A small sound classifier, trained from scratch.
Model: 10.8M parameters, arch resnext, widths [192, 384, 768, 1536].
Rows from block 6, named by matrix and row number. Rows with one number belong to one channel. Each number is 50 + 12 x the weight over the matrix's rms, rounded and kept within 0 to 99. All counts start at 0.
# convs1: grouped (8 groups) 3x3 conv (model.blocks.6.convs.1.weight, 384x48x3x3), inputs within the group 0-15, a 3x3 kernel for each
# convs2: expand pointwise conv (model.blocks.6.convs.2.weight, 768x384x1x1, transposed), outputs 0-153
convs1.76:42 46 51 62 49 65 48 59 64 59 65 40 54 43 38 39 81 71 36 37 55 44 66 47 50 55 31 60 68 50 47 55 37 19 41 59 40 45 46 56 40 46 44 38 51 35 40 34 68 49 63 42 35 51 32 31 47 43 43 59 81 52 40 40 52 63 60 55 62 63 51 57 38 42 43 62 54 40 48 32 37 62 64 73 47 46 48 42 34 51 44 53 43 54 40 52 41 35 49 38 42 31 55 44 65 47 63 38 47 66 58 49 64 38 42 52 63 43 47 56 48 44 73 54 43 57 57 72 55 55 56 41 46 63 47 67 74 49 61 45 41 67 61 61
convs2.76:37 30 67 67 26 51 56 50 40 61 29 44 50 52 60 56 56 39 49 69 60 56 67 59 56 54 54 41 43 70 69 42 31 63 58 64 68 46 57 47 56 60 43 52 54 45 55 53 60 38 48 55 57 36 46 38 24 71 46 42 57 76 50 50 64 53 68 45 62 22 63 69 39 57 44 42 41 37 60 38 48 51 42 39 61 45 43 62 45 37 44 35 44 50 41 50 64 55 62 54 53 59 73 57 55 62 91 48 69 56 42 53 43 60 52 38 52 59 79 55 33 53 40 43 53 42 43 56 50 73 67 54 58 37 51 50 62 50 47 49 62 51 50 47 53 31 62 42 50 54 51 43 42 63
convs1.77:49 54 41 61 37 62 37 62 65 39 43 56 67 46 47 63 67 66 65 54 49 33 26 50 21 42 67 26 40 57 33 51 50 35 44 35 49 49 57 62 50 36 27 64 47 41 34 38 51 31 23 24 41 61 55 57 38 54 35 48 65 61 40 44 60 37 40 50 71 58 37 73 43 29 54 69 65 39 43 59 34 38 45 66 60 57 42 74 61 55 57 51 76 39 56 65 50 56 57 56 57 45 52 42 37 51 66 64 55 53 60 43 46 52 45 47 41 45 27 63 45 73 56 44 83 49 45 45 65 47 38 38 57 32 57 61 47 34 58 60 44 21 46 68
convs2.77:29 28 47 57 45 52 41 45 39 55 62 50 53 44 40 43 30 39 74 61 19 54 61 57 44 58 46 50 62 49 49 38 55 45 49 65 36 66 42 51 46 62 34 51 42 66 53 71 27 36 33 47 47 36 33 51 52 37 56 48 60 77 43 40 60 65 51 37 56 53 64 43 39 59 81 52 39 72 57 48 51 51 31 48 39 60 52 42 62 47 45 28 72 41 48 75 67 55 48 50 41 59 56 48 53 38 56 50 53 40 58 37 48 29 52 56 45 62 65 66 37 44 60 33 46 55 56 39 18 51 33 61 66 33 38 47 46 69 55 36 85 60 48 54 40 50 44 93 70 40 56 45 51 47
convs1.78:48 48 46 57 35 33 64 39 71 48 60 45 49 62 52 56 45 65 64 45 56 37 63 65 48 49 58 46 54 76 24 33 76 41 58 23 35 47 37 52 59 52 58 53 38 28 42 37 45 35 29 77 55 46 31 48 43 66 33 30 58 55 48 39 52 73 54 45 35 56 65 52 40 44 93 39 60 60 30 62 36 59 57 36 75 36 45 67 51 43 48 43 39 48 44 50 57 58 49 60 44 52 47 62 45 67 41 39 43 43 61 55 42 86 60 53 52 42 34 78 34 52 68 42 68 51 42 41 68 57 46 47 65 48 42 46 47 46 53 59 42 60 46 36
convs2.78:21 41 70 51 62 29 48 68 50 44 36 77 55 45 40 41 40 50 50 34 50 63 68 68 54 50 47 66 42 58 46 54 57 45 61 60 45 46 56 55 44 43 70 57 24 50 42 33 58 45 68 51 51 60 44 57 48 55 38 52 39 80 55 57 51 49 52 42 30 46 68 47 59 64 42 39 40 62 52 50 44 32 71 47 44 39 64 44 37 79 65 49 63 52 48 68 21 79 54 53 37 57 51 48 48 50 49 51 50 32 26 67 50 48 65 58 53 73 55 30 58 37 67 45 66 60 43 44 29 22 65 62 35 46 56 43 34 65 57 60 58 55 45 54 43 31 73 66 68 46 51 23 60 59
convs1.79:55 34 52 78 40 47 29 54 35 68 36 47 30 33 61 51 76 51 43 60 59 65 65 37 75 85 16 39 42 51 49 61 45 84 67 40 46 29 65 49 55 48 62 44 66 65 73 65 39 67 59 74 31 53 64 59 34 62 46 43 66 57 54 50 51 57 47 68 54 56 48 45 40 42 57 39 50 54 54 40 65 48 44 47 51 58 44 44 29 42 67 54 44 53 56 48 34 61 61 57 56 48 56 54 60 36 55 75 63 53 38 45 69 57 76 62 52 40 48 74 69 62 28 29 44 54 63 59 67 60 60 38 39 35 58 35 62 44 39 55 66 62 48 64
convs2.79:47 39 48 50 29 43 55 57 65 60 52 48 44 42 53 67 33 56 40 47 65 51 44 33 55 38 40 44 92 40 23 49 65 77 50 38 69 49 56 57 44 40 60 59 28 52 51 46 42 69 56 56 46 47 56 39 53 14 73 69 49 69 48 24 35 43 23 57 82 57 79 45 43 48 64 54 59 39 41 29 59 55 46 60 53 59 29 28 50 62 53 24 73 49 35 53 54 26 35 42 50 26 52 48 57 57 38 35 56 47 47 55 57 27 41 59 62 52 48 23 49 36 67 56 66 70 68 57 41 60 51 55 33 42 61 46 48 29 53 44 52 26 44 61 63 51 54 61 58 51 52 54 64 42
convs1.80:35 43 29 36 69 41 64 58 78 48 57 54 44 61 25 47 61 49 57 61 80 74 45 24 43 57 57 54 64 65 58 60 53 38 65 46 60 70 55 39 18 56 55 65 63 65 45 62 53 54 38 58 35 56 48 34 27 39 44 58 44 51 56 36 68 50 50 38 62 58 63 57 39 39 40 21 51 50 42 17 70 37 52 67 46 36 40 39 47 41 30 36 65 66 34 37 54 49 27 40 54 57 69 42 24 51 67 44 30 28 39 38 50 38 54 37 40 46 41 32 42 46 41 46 47 52 37 58 30 52 65 61 56 50 63 54 52 56 50 43 56 37 36 53
convs2.80:36 47 68 45 42 45 48 41 44 43 57 41 61 44 44 67 50 50 48 43 49 52 52 36 46 69 53 50 47 72 57 53 53 66 56 66 44 52 54 50 51 52 47 46 47 51 35 65 29 67 71 55 54 50 40 51 59 61 68 34 61 66 53 52 43 50 62 47 43 46 66 16 61 65 43 49 37 44 51 61 62 50 55 47 59 34 54 38 66 35 32 40 58 50 47 63 67 33 44 72 60 50 58 63 42 43 54 46 54 47 43 51 39 48 36 45 39 47 42 56 56 67 36 52 37 49 58 47 51 72 62 56 62 64 28 55 48 67 45 73 46 42 70 63 67 49 41 52 49 38 56 56 50 56
convs1.81:65 57 70 43 63 51 43 50 67 66 43 59 53 43 49 41 26 34 41 31 36 36 44 57 56 38 56 28 30 57 50 45 23 61 44 56 28 33 37 36 44 33 35 52 38 27 77 54 71 49 32 65 49 43 52 67 46 61 51 47 44 44 34 55 47 57 25 49 76 42 66 32 35 47 41 46 52 34 75 36 49 60 47 47 78 39 46 62 45 36 64 49 48 67 60 58 52 57 62 51 31 52 42 37 69 49 50 57 55 44 49 46 59 34 63 36 59 59 51 43 43 37 34 54 50 42 52 64 52 37 48 50 54 60 48 59 45 31 78 53 46 44 65 51
convs2.81:47 54 71 60 35 63 47 55 53 59 38 47 34 55 54 74 37 40 47 64 32 59 36 58 70 36 38 33 63 41 59 55 41 63 61 62 39 32 41 54 40 54 46 66 43 53 50 51 68 49 69 60 39 56 66 44 51 59 56 55 52 67 51 32 36 40 50 47 73 52 20 48 52 67 36 38 49 46 67 39 44 52 46 59 40 42 33 73 39 53 44 47 57 40 66 64 55 54 60 47 21 33 41 30 54 25 55 52 27 54 47 64 64 49 42 38 55 49 41 36 49 62 43 71 62 57 71 64 46 55 60 51 40 46 25 60 47 38 36 52 57 53 61 50 46 52 37 60 39 37 31 52 60 34
convs1.82:43 53 82 57 27 65 53 58 64 41 31 57 40 42 73 61 58 47 47 78 35 62 28 37 63 29 43 65 48 49 40 54 68 51 53 63 40 22 49 32 74 26 44 48 68 64 73 51 56 36 48 29 39 64 71 67 57 36 41 84 31 53 52 51 39 69 43 48 43 45 81 49 48 55 43 43 43 61 43 46 59 47 46 57 25 59 49 41 66 53 23 40 72 48 53 39 41 47 53 67 41 53 46 57 28 65 45 69 40 64 52 48 54 48 51 38 35 49 48 72 75 56 43 61 49 47 46 36 60 55 56 54 47 57 39 47 46 43 50 49 73 55 67 38
convs2.82:52 39 48 53 57 48 43 42 30 64 69 30 65 46 45 59 63 61 29 44 63 47 56 44 52 45 58 56 39 58 46 51 35 59 56 47 58 38 42 25 29 30 67 64 53 59 63 62 72 57 57 72 51 76 43 48 48 48 60 47 26 67 47 50 49 69 57 61 42 34 47 40 37 30 62 50 44 42 56 52 48 66 36 72 52 63 48 70 73 44 59 51 58 70 39 58 51 75 39 54 56 58 22 89 39 53 60 76 51 59 65 61 38 45 64 49 42 49 52 73 26 56 66 51 50 76 41 56 73 66 56 54 65 32 46 34 36 61 50 49 57 38 60 42 40 55 59 64 43 67 73 52 47 44
convs1.83:32 17 58 56 43 70 73 64 50 33 74 54 51 73 40 26 53 51 79 50 30 38 44 55 53 49 59 47 61 93 43 48 52 28 31 48 56 53 54 46 51 24 41 78 53 36 30 53 62 59 52 59 43 49 40 40 43 53 56 37 70 50 61 40 47 57 44 66 42 45 50 38 15 56 61 41 51 47 37 52 34 40 84 59 44 44 54 71 38 39 70 46 68 61 55 52 56 44 43 69 48 42 62 44 67 60 44 67 67 56 55 23 53 42 31 59 60 48 40 41 51 31 52 59 77 58 48 22 60 56 50 63 36 62 47 46 36 48 44 70 61 48 43 41
convs2.83:37 37 38 67 51 55 48 45 56 52 61 41 39 61 49 62 62 35 41 45 57 19 33 33 70 60 59 27 37 50 60 40 49 49 49 33 47 50 40 28 38 70 50 57 46 65 61 36 45 73 43 20 48 63 55 61 37 48 50 52 31 46 54 37 61 53 57 37 39 55 42 62 39 63 70 46 22 41 43 20 46 33 65 52 43 29 46 49 37 48 64 44 45 50 53 63 36 75 54 61 27 35 45 69 50 46 61 64 28 45 46 55 53 65 76 50 36 82 36 42 34 61 29 44 47 51 54 56 51 68 70 54 35 31 47 28 42 43 37 29 50 57 56 61 38 49 37 67 37 57 45 47 36 53
convs1.84:60 49 72 59 55 73 45 43 50 55 35 42 74 46 38 22 62 47 32 32 71 39 37 48 83 77 29 45 38 61 44 61 58 59 50 27 33 36 45 78 47 41 40 61 46 64 44 33 72 63 39 65 50 56 59 66 50 24 57 36 56 42 31 51 61 52 51 58 32 44 53 40 67 55 39 50 64 48 33 61 38 46 26 48 59 40 65 69 42 44 35 31 52 55 52 56 76 63 68 44 47 30 44 55 54 49 35 64 41 48 73 36 68 59 40 57 38 52 47 47 60 70 40 45 43 42 60 38 48 60 57 54 40 17 31 42 50 58 36 39 30 42 72 43
convs2.84:42 63 73 32 52 39 30 75 60 59 50 43 39 40 46 37 55 60 91 53 77 54 35 37 71 31 25 50 48 35 29 43 39 31 37 55 74 28 39 53 59 41 66 77 25 35 59 69 52 55 43 41 73 44 45 71 67 60 63 51 43 49 57 14 49 58 56 31 45 44 52 41 57 49 73 56 47 78 57 64 67 44 51 89 41 57 58 51 42 34 54 70 71 49 30 61 19 43 42 27 52 57 66 66 41 41 53 55 40 58 73 68 43 55 28 53 62 53 67 35 47 43 46 60 48 49 43 69 51 60 59 40 29 82 33 40 53 33 67 38 45 63 43 40 37 44 39 76 58 38 51 54 61 68
convs1.85:62 63 35 45 55 69 52 50 47 52 57 55 50 47 40 41 57 62 39 30 28 37 53 59 32 75 50 66 26 52 59 56 31 47 38 68 64 46 43 56 47 44 46 44 57 60 70 51 60 41 40 66 21 44 65 48 41 75 47 43 68 43 44 34 35 49 78 47 48 22 23 48 44 45 54 77 39 33 58 46 44 63 37 44 66 49 39 72 43 57 40 65 55 46 72 35 47 46 44 57 58 61 51 53 52 57 49 55 43 47 65 60 47 41 42 61 46 55 51 50 45 51 65 39 42 56 65 71 43 69 44 56 49 43 29 57 65 69 60 55 52 39 47 70
convs2.85:30 46 48 31 46 59 41 43 48 58 37 34 57 49 60 46 65 48 68 48 38 69 55 57 44 54 47 34 57 32 30 63 53 49 54 51 46 43 31 46 49 49 47 62 53 55 53 42 57 59 56 50 39 47 57 22 50 57 27 59 56 71 44 70 51 55 50 49 35 54 38 62 35 59 75 46 50 74 29 55 38 55 64 47 57 56 47 55 45 46 47 65 26 52 38 61 63 78 14 56 65 51 62 40 29 58 35 53 52 59 64 58 64 38 48 48 40 71 53 37 50 40 65 60 53 55 62 52 52 27 54 42 47 76 58 61 68 36 59 62 55 42 50 36 36 48 31 47 52 49 28 47 63 60
convs1.86:52 62 49 48 52 51 57 71 58 38 54 71 31 31 68 47 53 69 49 52 27 64 46 51 46 39 46 61 56 44 34 43 64 59 26 53 50 27 64 21 61 53 55 27 50 45 56 38 44 61 61 36 50 52 52 65 68 53 69 47 41 55 32 69 54 62 44 66 57 29 54 51 55 60 38 42 46 63 57 43 34 54 54 41 28 73 58 54 60 51 46 35 68 71 56 46 51 61 76 54 57 39 54 56 52 51 48 46 64 53 51 49 59 54 73 45 44 67 44 62 36 41 66 43 41 49 59 75 77 43 52 54 32 65 38 29 62 43 37 37 66 57 47 47
convs2.86:54 66 50 61 46 46 65 65 71 58 49 46 62 52 70 39 38 32 48 49 50 59 46 58 48 52 47 51 42 51 51 43 64 84 58 44 49 62 56 32 50 37 60 71 61 50 61 53 44 29 25 54 53 46 61 60 76 46 49 39 46 60 49 49 66 67 68 60 37 53 53 42 52 50 48 57 62 34 49 34 49 32 51 43 38 45 56 55 50 87 49 27 61 56 77 51 61 70 48 57 49 57 56 58 39 57 39 54 49 49 62 59 42 18 39 41 48 44 50 31 58 47 67 51 45 54 69 46 66 57 41 51 55 43 60 34 64 64 61 68 48 52 36 46 68 41 50 65 48 55 58 59 60 78
convs1.87:43 29 73 44 71 64 66 36 39 49 52 40 29 54 37 66 42 48 35 47 38 66 64 49 71 44 52 61 49 41 59 40 27 52 65 50 48 43 49 52 25 44 42 43 59 56 32 71 65 66 50 61 70 38 48 32 45 58 56 77 72 82 64 40 70 52 57 74 41 86 63 44 44 46 58 67 42 41 50 52 44 27 44 53 39 76 62 44 42 42 70 41 49 50 38 56 30 35 24 43 39 28 46 42 64 56 65 40 33 49 48 38 41 45 57 42 66 86 46 59 34 39 35 47 75 34 59 49 64 35 60 58 79 47 40 66 46 55 44 54 32 41 29 54
convs2.87:42 50 64 51 53 58 58 58 64 50 77 45 32 45 70 51 54 62 51 40 69 43 37 48 57 47 44 42 36 43 70 45 61 38 44 56 60 72 77 47 62 37 44 60 44 40 63 57 53 70 56 61 38 24 62 47 61 36 63 48 48 51 38 25 35 39 54 57 13 27 36 66 38 31 50 44 57 60 20 45 57 64 43 70 59 39 46 39 27 54 58 69 33 85 57 55 51 39 29 61 68 64 45 45 64 63 52 40 49 71 47 51 32 64 52 42 50 49 46 59 59 74 56 83 51 50 50 51 41 36 63 61 43 65 55 53 41 29 72 47 56 37 67 39 64 45 45 46 32 44 71 63 52 58
convs1.88:51 42 48 57 49 59 46 50 46 52 35 47 64 56 34 50 73 61 53 58 59 66 39 74 47 35 86 53 60 60 71 47 28 47 56 55 45 44 66 58 33 36 32 23 37 39 51 50 24 54 37 21 16 38 54 71 68 18 52 53 38 40 57 55 48 58 45 51 71 46 68 68 36 54 40 32 56 47 02 34 59 43 73 33 58 79 37 35 60 55 49 41 47 22 60 53 52 44 44 35 41 55 54 44 49 44 36 59 45 48 54 65 54 43 55 57 49 46 58 57 71 48 52 50 46 85 30 36 43 73 48 47 50 57 72 57 55 52 43 46 75 53 38 69
convs2.88:51 62 56 45 40 50 63 53 51 70 52 64 47 50 43 49 49 43 55 37 38 44 58 62 31 28 59 55 81 40 57 61 37 56 44 67 25 58 56 60 16 42 46 46 43 59 46 48 43 55 47 30 34 34 55 53 48 51 42 46 62 51 70 33 41 45 68 41 62 50 50 65 46 49 46 37 40 39 52 52 67 41 42 47 65 75 43 40 56 45 58 43 59 22 43 47 75 37 42 54 56 54 39 27 46 47 35 48 36 73 69 46 44 48 35 35 26 35 38 39 25 39 65 51 65 55 34 51 40 43 40 57 54 38 58 63 69 59 44 56 32 37 47 68 37 35 31 48 55 27 49 20 45 39
convs1.89:43 32 59 59 42 65 51 76 40 75 44 47 39 50 63 48 50 39 35 51 37 34 54 46 58 80 56 66 27 24 47 52 43 70 35 53 78 49 62 25 23 23 63 36 63 47 54 61 52 34 59 34 31 43 61 42 51 56 65 70 38 33 55 61 48 40 58 51 54 51 42 48 65 61 24 51 50 38 34 27 42 57 47 60 62 45 82 58 44 60 44 62 46 49 51 69 57 46 69 50 41 53 56 56 64 46 44 46 46 59 65 49 48 41 53 49 51 56 69 56 70 56 43 44 33 66 63 65 45 68 46 55 46 29 53 43 57 34 72 46 49 26 55 35
convs2.89:46 39 62 17 31 61 59 51 49 55 62 34 70 47 68 50 54 65 57 21 64 45 49 42 36 44 56 38 35 32 56 49 19 63 62 34 45 55 44 52 73 42 63 36 49 57 52 48 39 47 30 63 64 28 38 38 62 51 37 63 64 41 43 28 56 54 55 53 41 60 38 35 47 53 51 54 29 47 32 60 37 41 27 57 66 54 46 46 44 55 61 41 50 47 26 58 58 22 66 44 64 60 46 36 42 53 56 50 57 51 71 66 66 51 43 43 48 51 35 46 63 64 64 55 57 50 50 57 42 38 34 44 58 63 48 53 27 69 63 40 36 76 58 43 45 60 56 56 70 50 60 53 46 44
convs1.90:64 52 47 48 52 59 53 49 52 47 47 58 50 61 57 57 56 48 70 45 53 56 74 56 43 32 38 36 43 44 51 38 41 61 30 67 34 52 59 34 39 59 20 51 63 66 64 62 25 55 46 07 50 44 38 61 51 26 60 72 18 35 48 58 58 66 37 44 49 51 42 58 35 36 49 44 48 36 76 54 54 41 53 29 61 51 50 27 41 47 69 50 61 52 53 49 30 73 65 49 55 64 72 63 57 39 58 59 42 37 30 60 76 31 66 52 62 49 63 50 26 42 60 62 46 45 59 54 40 44 36 53 49 70 65 53 46 61 36 53 34 40 58 74
convs2.90:73 42 42 65 46 63 47 44 46 45 62 55 62 54 42 65 39 55 21 27 53 62 36 48 49 31 47 81 60 51 64 58 39 52 46 51 38 35 42 35 65 57 56 41 67 44 24 57 42 37 67 57 24 37 47 66 50 43 29 32 53 42 64 56 76 54 38 56 50 62 38 55 58 63 50 43 63 46 44 19 55 50 61 59 40 46 70 27 51 42 46 64 58 34 38 62 60 63 37 62 54 66 61 36 34 35 56 62 61 51 33 30 37 57 37 63 70 45 62 79 26 59 58 51 45 35 42 61 55 56 42 57 38 35 45 71 73 42 26 77 54 51 40 52 39 57 34 44 42 58 41 56 23 56
convs1.91:40 60 35 65 35 36 28 71 65 54 42 52 75 60 52 51 53 56 59 26 62 42 46 49 38 63 52 40 49 77 75 51 27 33 54 29 57 38 59 50 39 39 37 41 39 66 49 71 70 44 35 63 50 32 51 47 78 33 69 78 66 60 46 38 44 49 52 34 46 69 36 58 57 65 44 44 61 51 61 47 35 48 50 65 61 70 53 48 50 31 46 36 76 49 55 61 45 58 34 59 43 38 50 61 37 52 43 47 34 55 42 50 48 44 45 51 31 39 64 55 45 50 20 35 57 33 32 58 68 47 54 40 55 61 51 52 52 45 47 41 64 46 37 47
convs2.91:39 57 83 26 35 50 45 59 55 43 47 43 47 57 56 43 41 53 42 43 65 62 47 41 53 35 54 57 75 36 50 47 36 71 54 44 36 46 57 35 30 44 44 52 54 30 58 35 50 58 42 63 46 52 56 50 70 43 56 51 49 61 62 39 39 48 46 36 31 66 46 33 55 73 75 44 40 58 50 39 48 63 47 69 35 52 51 41 29 52 45 50 72 58 38 33 44 39 47 55 43 35 69 49 50 61 55 63 28 59 50 49 67 47 56 46 41 55 40 38 50 62 43 58 40 43 39 73 56 54 32 43 42 68 46 54 25 46 38 58 63 50 45 56 38 50 38 64 61 42 46 43 43 66
convs1.92:47 39 60 59 30 38 81 54 48 56 33 62 47 61 62 50 51 26 36 61 49 49 42 57 39 62 68 51 59 64 42 33 47 56 36 51 36 59 53 40 50 47 37 50 52 54 34 61 60 46 55 44 54 38 70 52 65 49 38 48 41 52 62 40 57 92 45 48 44 21 53 54 53 44 71 37 35 45 49 44 34 45 48 73 39 33 74 55 39 67 66 29 57 41 49 57 48 57 49 41 57 33 58 41 38 64 59 35 52 69 38 41 47 50 45 56 59 54 49 66 43 48 47 45 67 39 51 52 60 45 48 52 43 45 48 48 17 55 65 51 51 50 56 60
convs2.92:66 66 48 34 56 56 59 46 50 34 53 57 58 41 61 62 38 45 64 55 74 58 49 68 54 59 42 45 62 32 64 52 26 65 51 30 59 56 54 40 47 48 57 46 65 55 48 47 64 32 37 58 41 50 52 57 40 69 33 65 51 35 45 56 67 45 45 48 62 41 60 50 46 40 48 53 31 42 33 46 43 52 46 43 43 33 43 32 43 45 53 33 53 46 34 40 40 50 32 56 54 60 57 49 51 47 32 55 52 50 39 60 43 38 52 71 65 24 48 66 41 37 42 53 65 56 46 34 20 49 32 53 49 15 51 68 77 25 59 48 27 48 54 31 50 41 63 63 45 37 48 34 60 48
convs1.93:47 46 67 49 66 62 51 36 60 48 59 43 55 55 51 50 50 43 78 65 33 65 48 47 39 63 31 51 52 21 46 27 46 53 44 48 61 54 50 60 48 38 39 66 53 66 68 52 61 63 28 40 28 53 23 53 43 80 40 26 56 41 61 63 56 59 47 59 62 50 49 47 37 32 50 43 37 43 50 40 57 58 38 62 45 45 40 45 51 56 44 44 50 53 36 50 70 76 55 56 32 56 64 44 28 50 55 53 54 48 44 50 48 66 47 44 44 35 43 56 64 42 57 59 55 43 60 50 64 44 50 62 48 30 34 65 68 53 46 51 37 41 59 45
convs2.93:64 69 41 55 51 52 64 60 46 59 51 56 39 64 50 45 44 43 33 40 62 51 64 42 28 75 42 75 46 29 38 51 47 47 47 64 44 32 32 68 61 42 58 33 67 51 66 71 47 48 53 69 71 53 61 51 51 28 66 52 43 74 62 50 38 53 36 74 51 48 54 35 32 66 38 52 56 44 63 56 48 41 39 44 44 33 66 38 72 31 77 36 36 37 71 58 68 54 79 78 63 37 65 68 36 50 45 39 37 44 47 43 50 66 50 65 72 45 41 41 29 37 62 52 44 56 50 38 71 52 53 43 35 38 48 53 52 59 49 30 37 49 64 60 36 71 36 45 40 39 80 67 30 54
convs1.94:28 38 71 46 58 57 65 54 43 28 51 47 67 48 69 46 41 44 73 76 53 57 75 54 44 41 38 52 39 41 54 49 73 31 32 39 90 65 44 46 43 32 25 38 37 59 80 37 41 74 38 34 27 70 60 58 67 17 44 41 54 60 45 53 51 46 63 65 25 50 45 42 46 44 29 52 53 52 54 35 55 55 49 75 55 43 57 36 46 61 52 35 69 45 43 61 40 53 31 67 80 34 46 47 60 43 47 48 52 63 48 48 46 37 56 48 63 60 43 38 29 59 57 37 70 45 42 42 57 41 44 51 45 57 40 60 60 57 53 66 56 36 44 63
convs2.94:67 57 24 52 32 50 40 41 36 39 19 65 49 52 60 43 55 67 40 62 49 42 35 65 43 49 30 51 33 48 48 60 37 55 57 37 45 57 58 40 47 47 57 52 39 63 48 59 38 48 48 72 49 61 33 59 54 45 39 57 31 59 47 23 54 44 53 43 51 51 74 45 33 57 57 53 40 75 53 53 48 60 33 40 63 64 24 36 75 32 43 60 45 39 77 56 40 55 48 65 25 55 74 56 42 62 64 60 37 64 49 32 43 52 61 43 69 62 58 44 64 74 42 49 62 45 32 59 51 46 61 39 44 35 56 61 42 66 41 78 59 36 66 57 60 49 66 58 60 53 55 61 49 53
convs1.95:44 24 63 57 70 51 35 45 43 57 63 63 50 68 38 44 37 44 80 59 37 37 33 60 24 52 38 83 43 66 32 36 67 36 39 38 33 50 56 48 29 59 61 50 62 47 28 47 40 60 37 59 59 27 36 46 43 44 38 54 43 79 47 55 41 39 46 51 40 47 59 63 56 52 52 38 41 55 49 54 34 35 44 40 46 54 47 61 49 45 37 51 38 52 56 45 40 49 41 40 55 31 67 52 42 38 58 50 60 65 37 44 48 67 56 60 45 39 46 50 15 45 66 58 38 64 48 56 32 45 70 77 43 45 76 43 73 63 32 52 36 48 29 48
convs2.95:51 70 72 71 46 63 53 42 46 29 45 33 49 72 40 35 63 45 47 55 34 43 54 51 38 56 58 66 49 41 49 71 36 59 44 58 39 51 57 40 53 35 50 34 44 53 65 39 48 54 48 49 42 45 57 53 45 24 63 57 68 34 63 52 18 63 45 38 64 40 50 62 52 50 53 55 32 30 28 53 55 46 36 41 49 45 42 62 49 32 49 38 55 58 74 38 61 54 61 50 60 45 49 63 62 61 57 56 46 49 68 42 36 46 39 63 59 53 45 27 27 57 62 50 23 25 37 54 65 64 39 57 37 26 72 46 49 52 23 35 49 42 53 61 62 53 53 40 43 57 55 31 59 23
convs1.96:32 34 46 50 38 48 46 62 32 57 54 68 64 39 77 55 51 49 57 46 38 59 36 68 52 52 45 22 60 77 55 52 34 63 62 62 66 38 51 81 29 45 32 45 53 66 31 44 52 61 52 63 56 63 53 66 47 28 36 55 26 38 23 22 51 64 40 38 47 34 60 60 57 61 50 31 49 42 47 45 38 37 42 66 41 71 45 31 37 64 36 54 30 42 42 57 40 45 60 35 33 34 66 49 70 87 62 63 34 30 51 58 39 49 56 64 42 69 47 66 39 39 37 36 33 48 51 50 44 42 50 51 57 39 72 60 51 56 62 64 50 41 53 49
convs2.96:53 52 28 39 43 46 40 38 49 73 62 51 71 39 42 33 48 68 32 60 44 47 48 52 33 42 48 58 52 58 52 50 46 54 34 47 62 56 57 54 77 49 58 48 40 57 56 65 56 58 42 31 56 82 32 53 56 42 38 69 46 60 45 49 64 41 61 41 61 46 59 55 60 64 70 44 63 39 46 59 42 37 41 25 57 75 35 34 65 26 11 65 48 75 60 64 59 55 44 49 55 53 62 56 51 28 40 48 56 56 48 55 49 46 36 47 48 61 59 71 69 45 60 49 49 41 38 73 53 73 69 45 41 41 44 38 40 56 21 48 62 70 57 46 41 52 51 52 57 47 41 30 61 45
convs1.97:34 44 50 54 32 46 58 61 58 38 41 45 39 47 48 60 47 46 40 53 44 52 45 46 42 47 34 56 48 59 50 59 38 61 49 58 59 65 64 91 92 62 63 45 38 65 48 70 62 49 53 65 69 40 40 26 46 63 42 41 59 59 31 53 45 63 58 51 44 39 50 69 58 62 55 45 70 36 39 41 47 45 42 62 35 49 66 52 73 65 51 40 47 43 62 36 43 62 51 54 35 34 75 49 60 52 54 26 48 62 48 55 66 38 31 35 28 56 36 47 33 56 45 56 53 60 69 30 60 51 63 61 36 49 43 53 71 53 64 69 73 78 57 40
convs2.97:54 41 53 65 36 23 64 37 53 55 50 45 51 39 76 57 32 62 44 53 30 66 57 35 44 56 68 38 43 68 39 57 50 66 57 57 66 42 58 50 45 46 40 44 57 56 37 38 59 45 61 39 64 47 48 44 51 38 54 31 65 57 45 60 57 64 58 59 56 42 53 71 49 50 45 46 41 43 42 42 60 46 48 52 40 69 48 49 42 45 49 72 47 70 40 66 41 55 34 42 47 52 40 39 61 22 38 52 72 57 48 56 39 31 48 68 27 61 53 49 50 53 59 32 57 57 47 54 42 19 47 56 33 51 45 59 52 38 44 54 59 64 75 59 25 59 43 53 38 47 36 36 59 68
convs1.98:50 58 52 35 57 35 61 54 55 54 54 52 44 61 83 34 64 56 57 43 51 51 47 57 57 71 28 64 43 37 34 32 56 38 46 69 47 56 52 42 56 24 31 54 49 38 48 57 47 50 43 68 39 51 40 51 30 51 62 44 54 59 39 38 33 42 56 40 33 32 39 90 37 32 44 50 31 26 41 58 70 36 67 55 61 57 51 80 36 56 13 50 70 44 48 57 55 28 65 64 45 43 36 45 72 52 47 60 73 39 64 42 47 41 60 43 37 50 63 41 54 58 53 65 50 45 41 46 59 35 30 37 60 46 37 55 45 45 47 49 45 60 42 49
convs2.98:58 42 56 46 77 56 43 40 44 34 44 16 54 49 52 40 42 52 48 52 30 59 38 51 46 56 37 42 30 16 38 51 80 52 51 32 46 63 39 44 64 33 42 42 33 29 50 63 49 42 56 62 63 57 58 57 50 29 59 52 67 48 69 52 56 54 55 30 59 63 37 37 48 60 45 57 48 39 59 62 52 42 68 42 53 50 69 68 69 45 52 46 58 58 60 51 46 50 32 64 62 64 22 23 41 34 65 22 48 60 40 48 49 51 50 34 65 54 64 57 70 48 66 34 53 47 46 47 59 66 19 64 59 56 47 36 27 49 55 68 36 20 58 64 36 35 67 41 62 60 42 41 67 20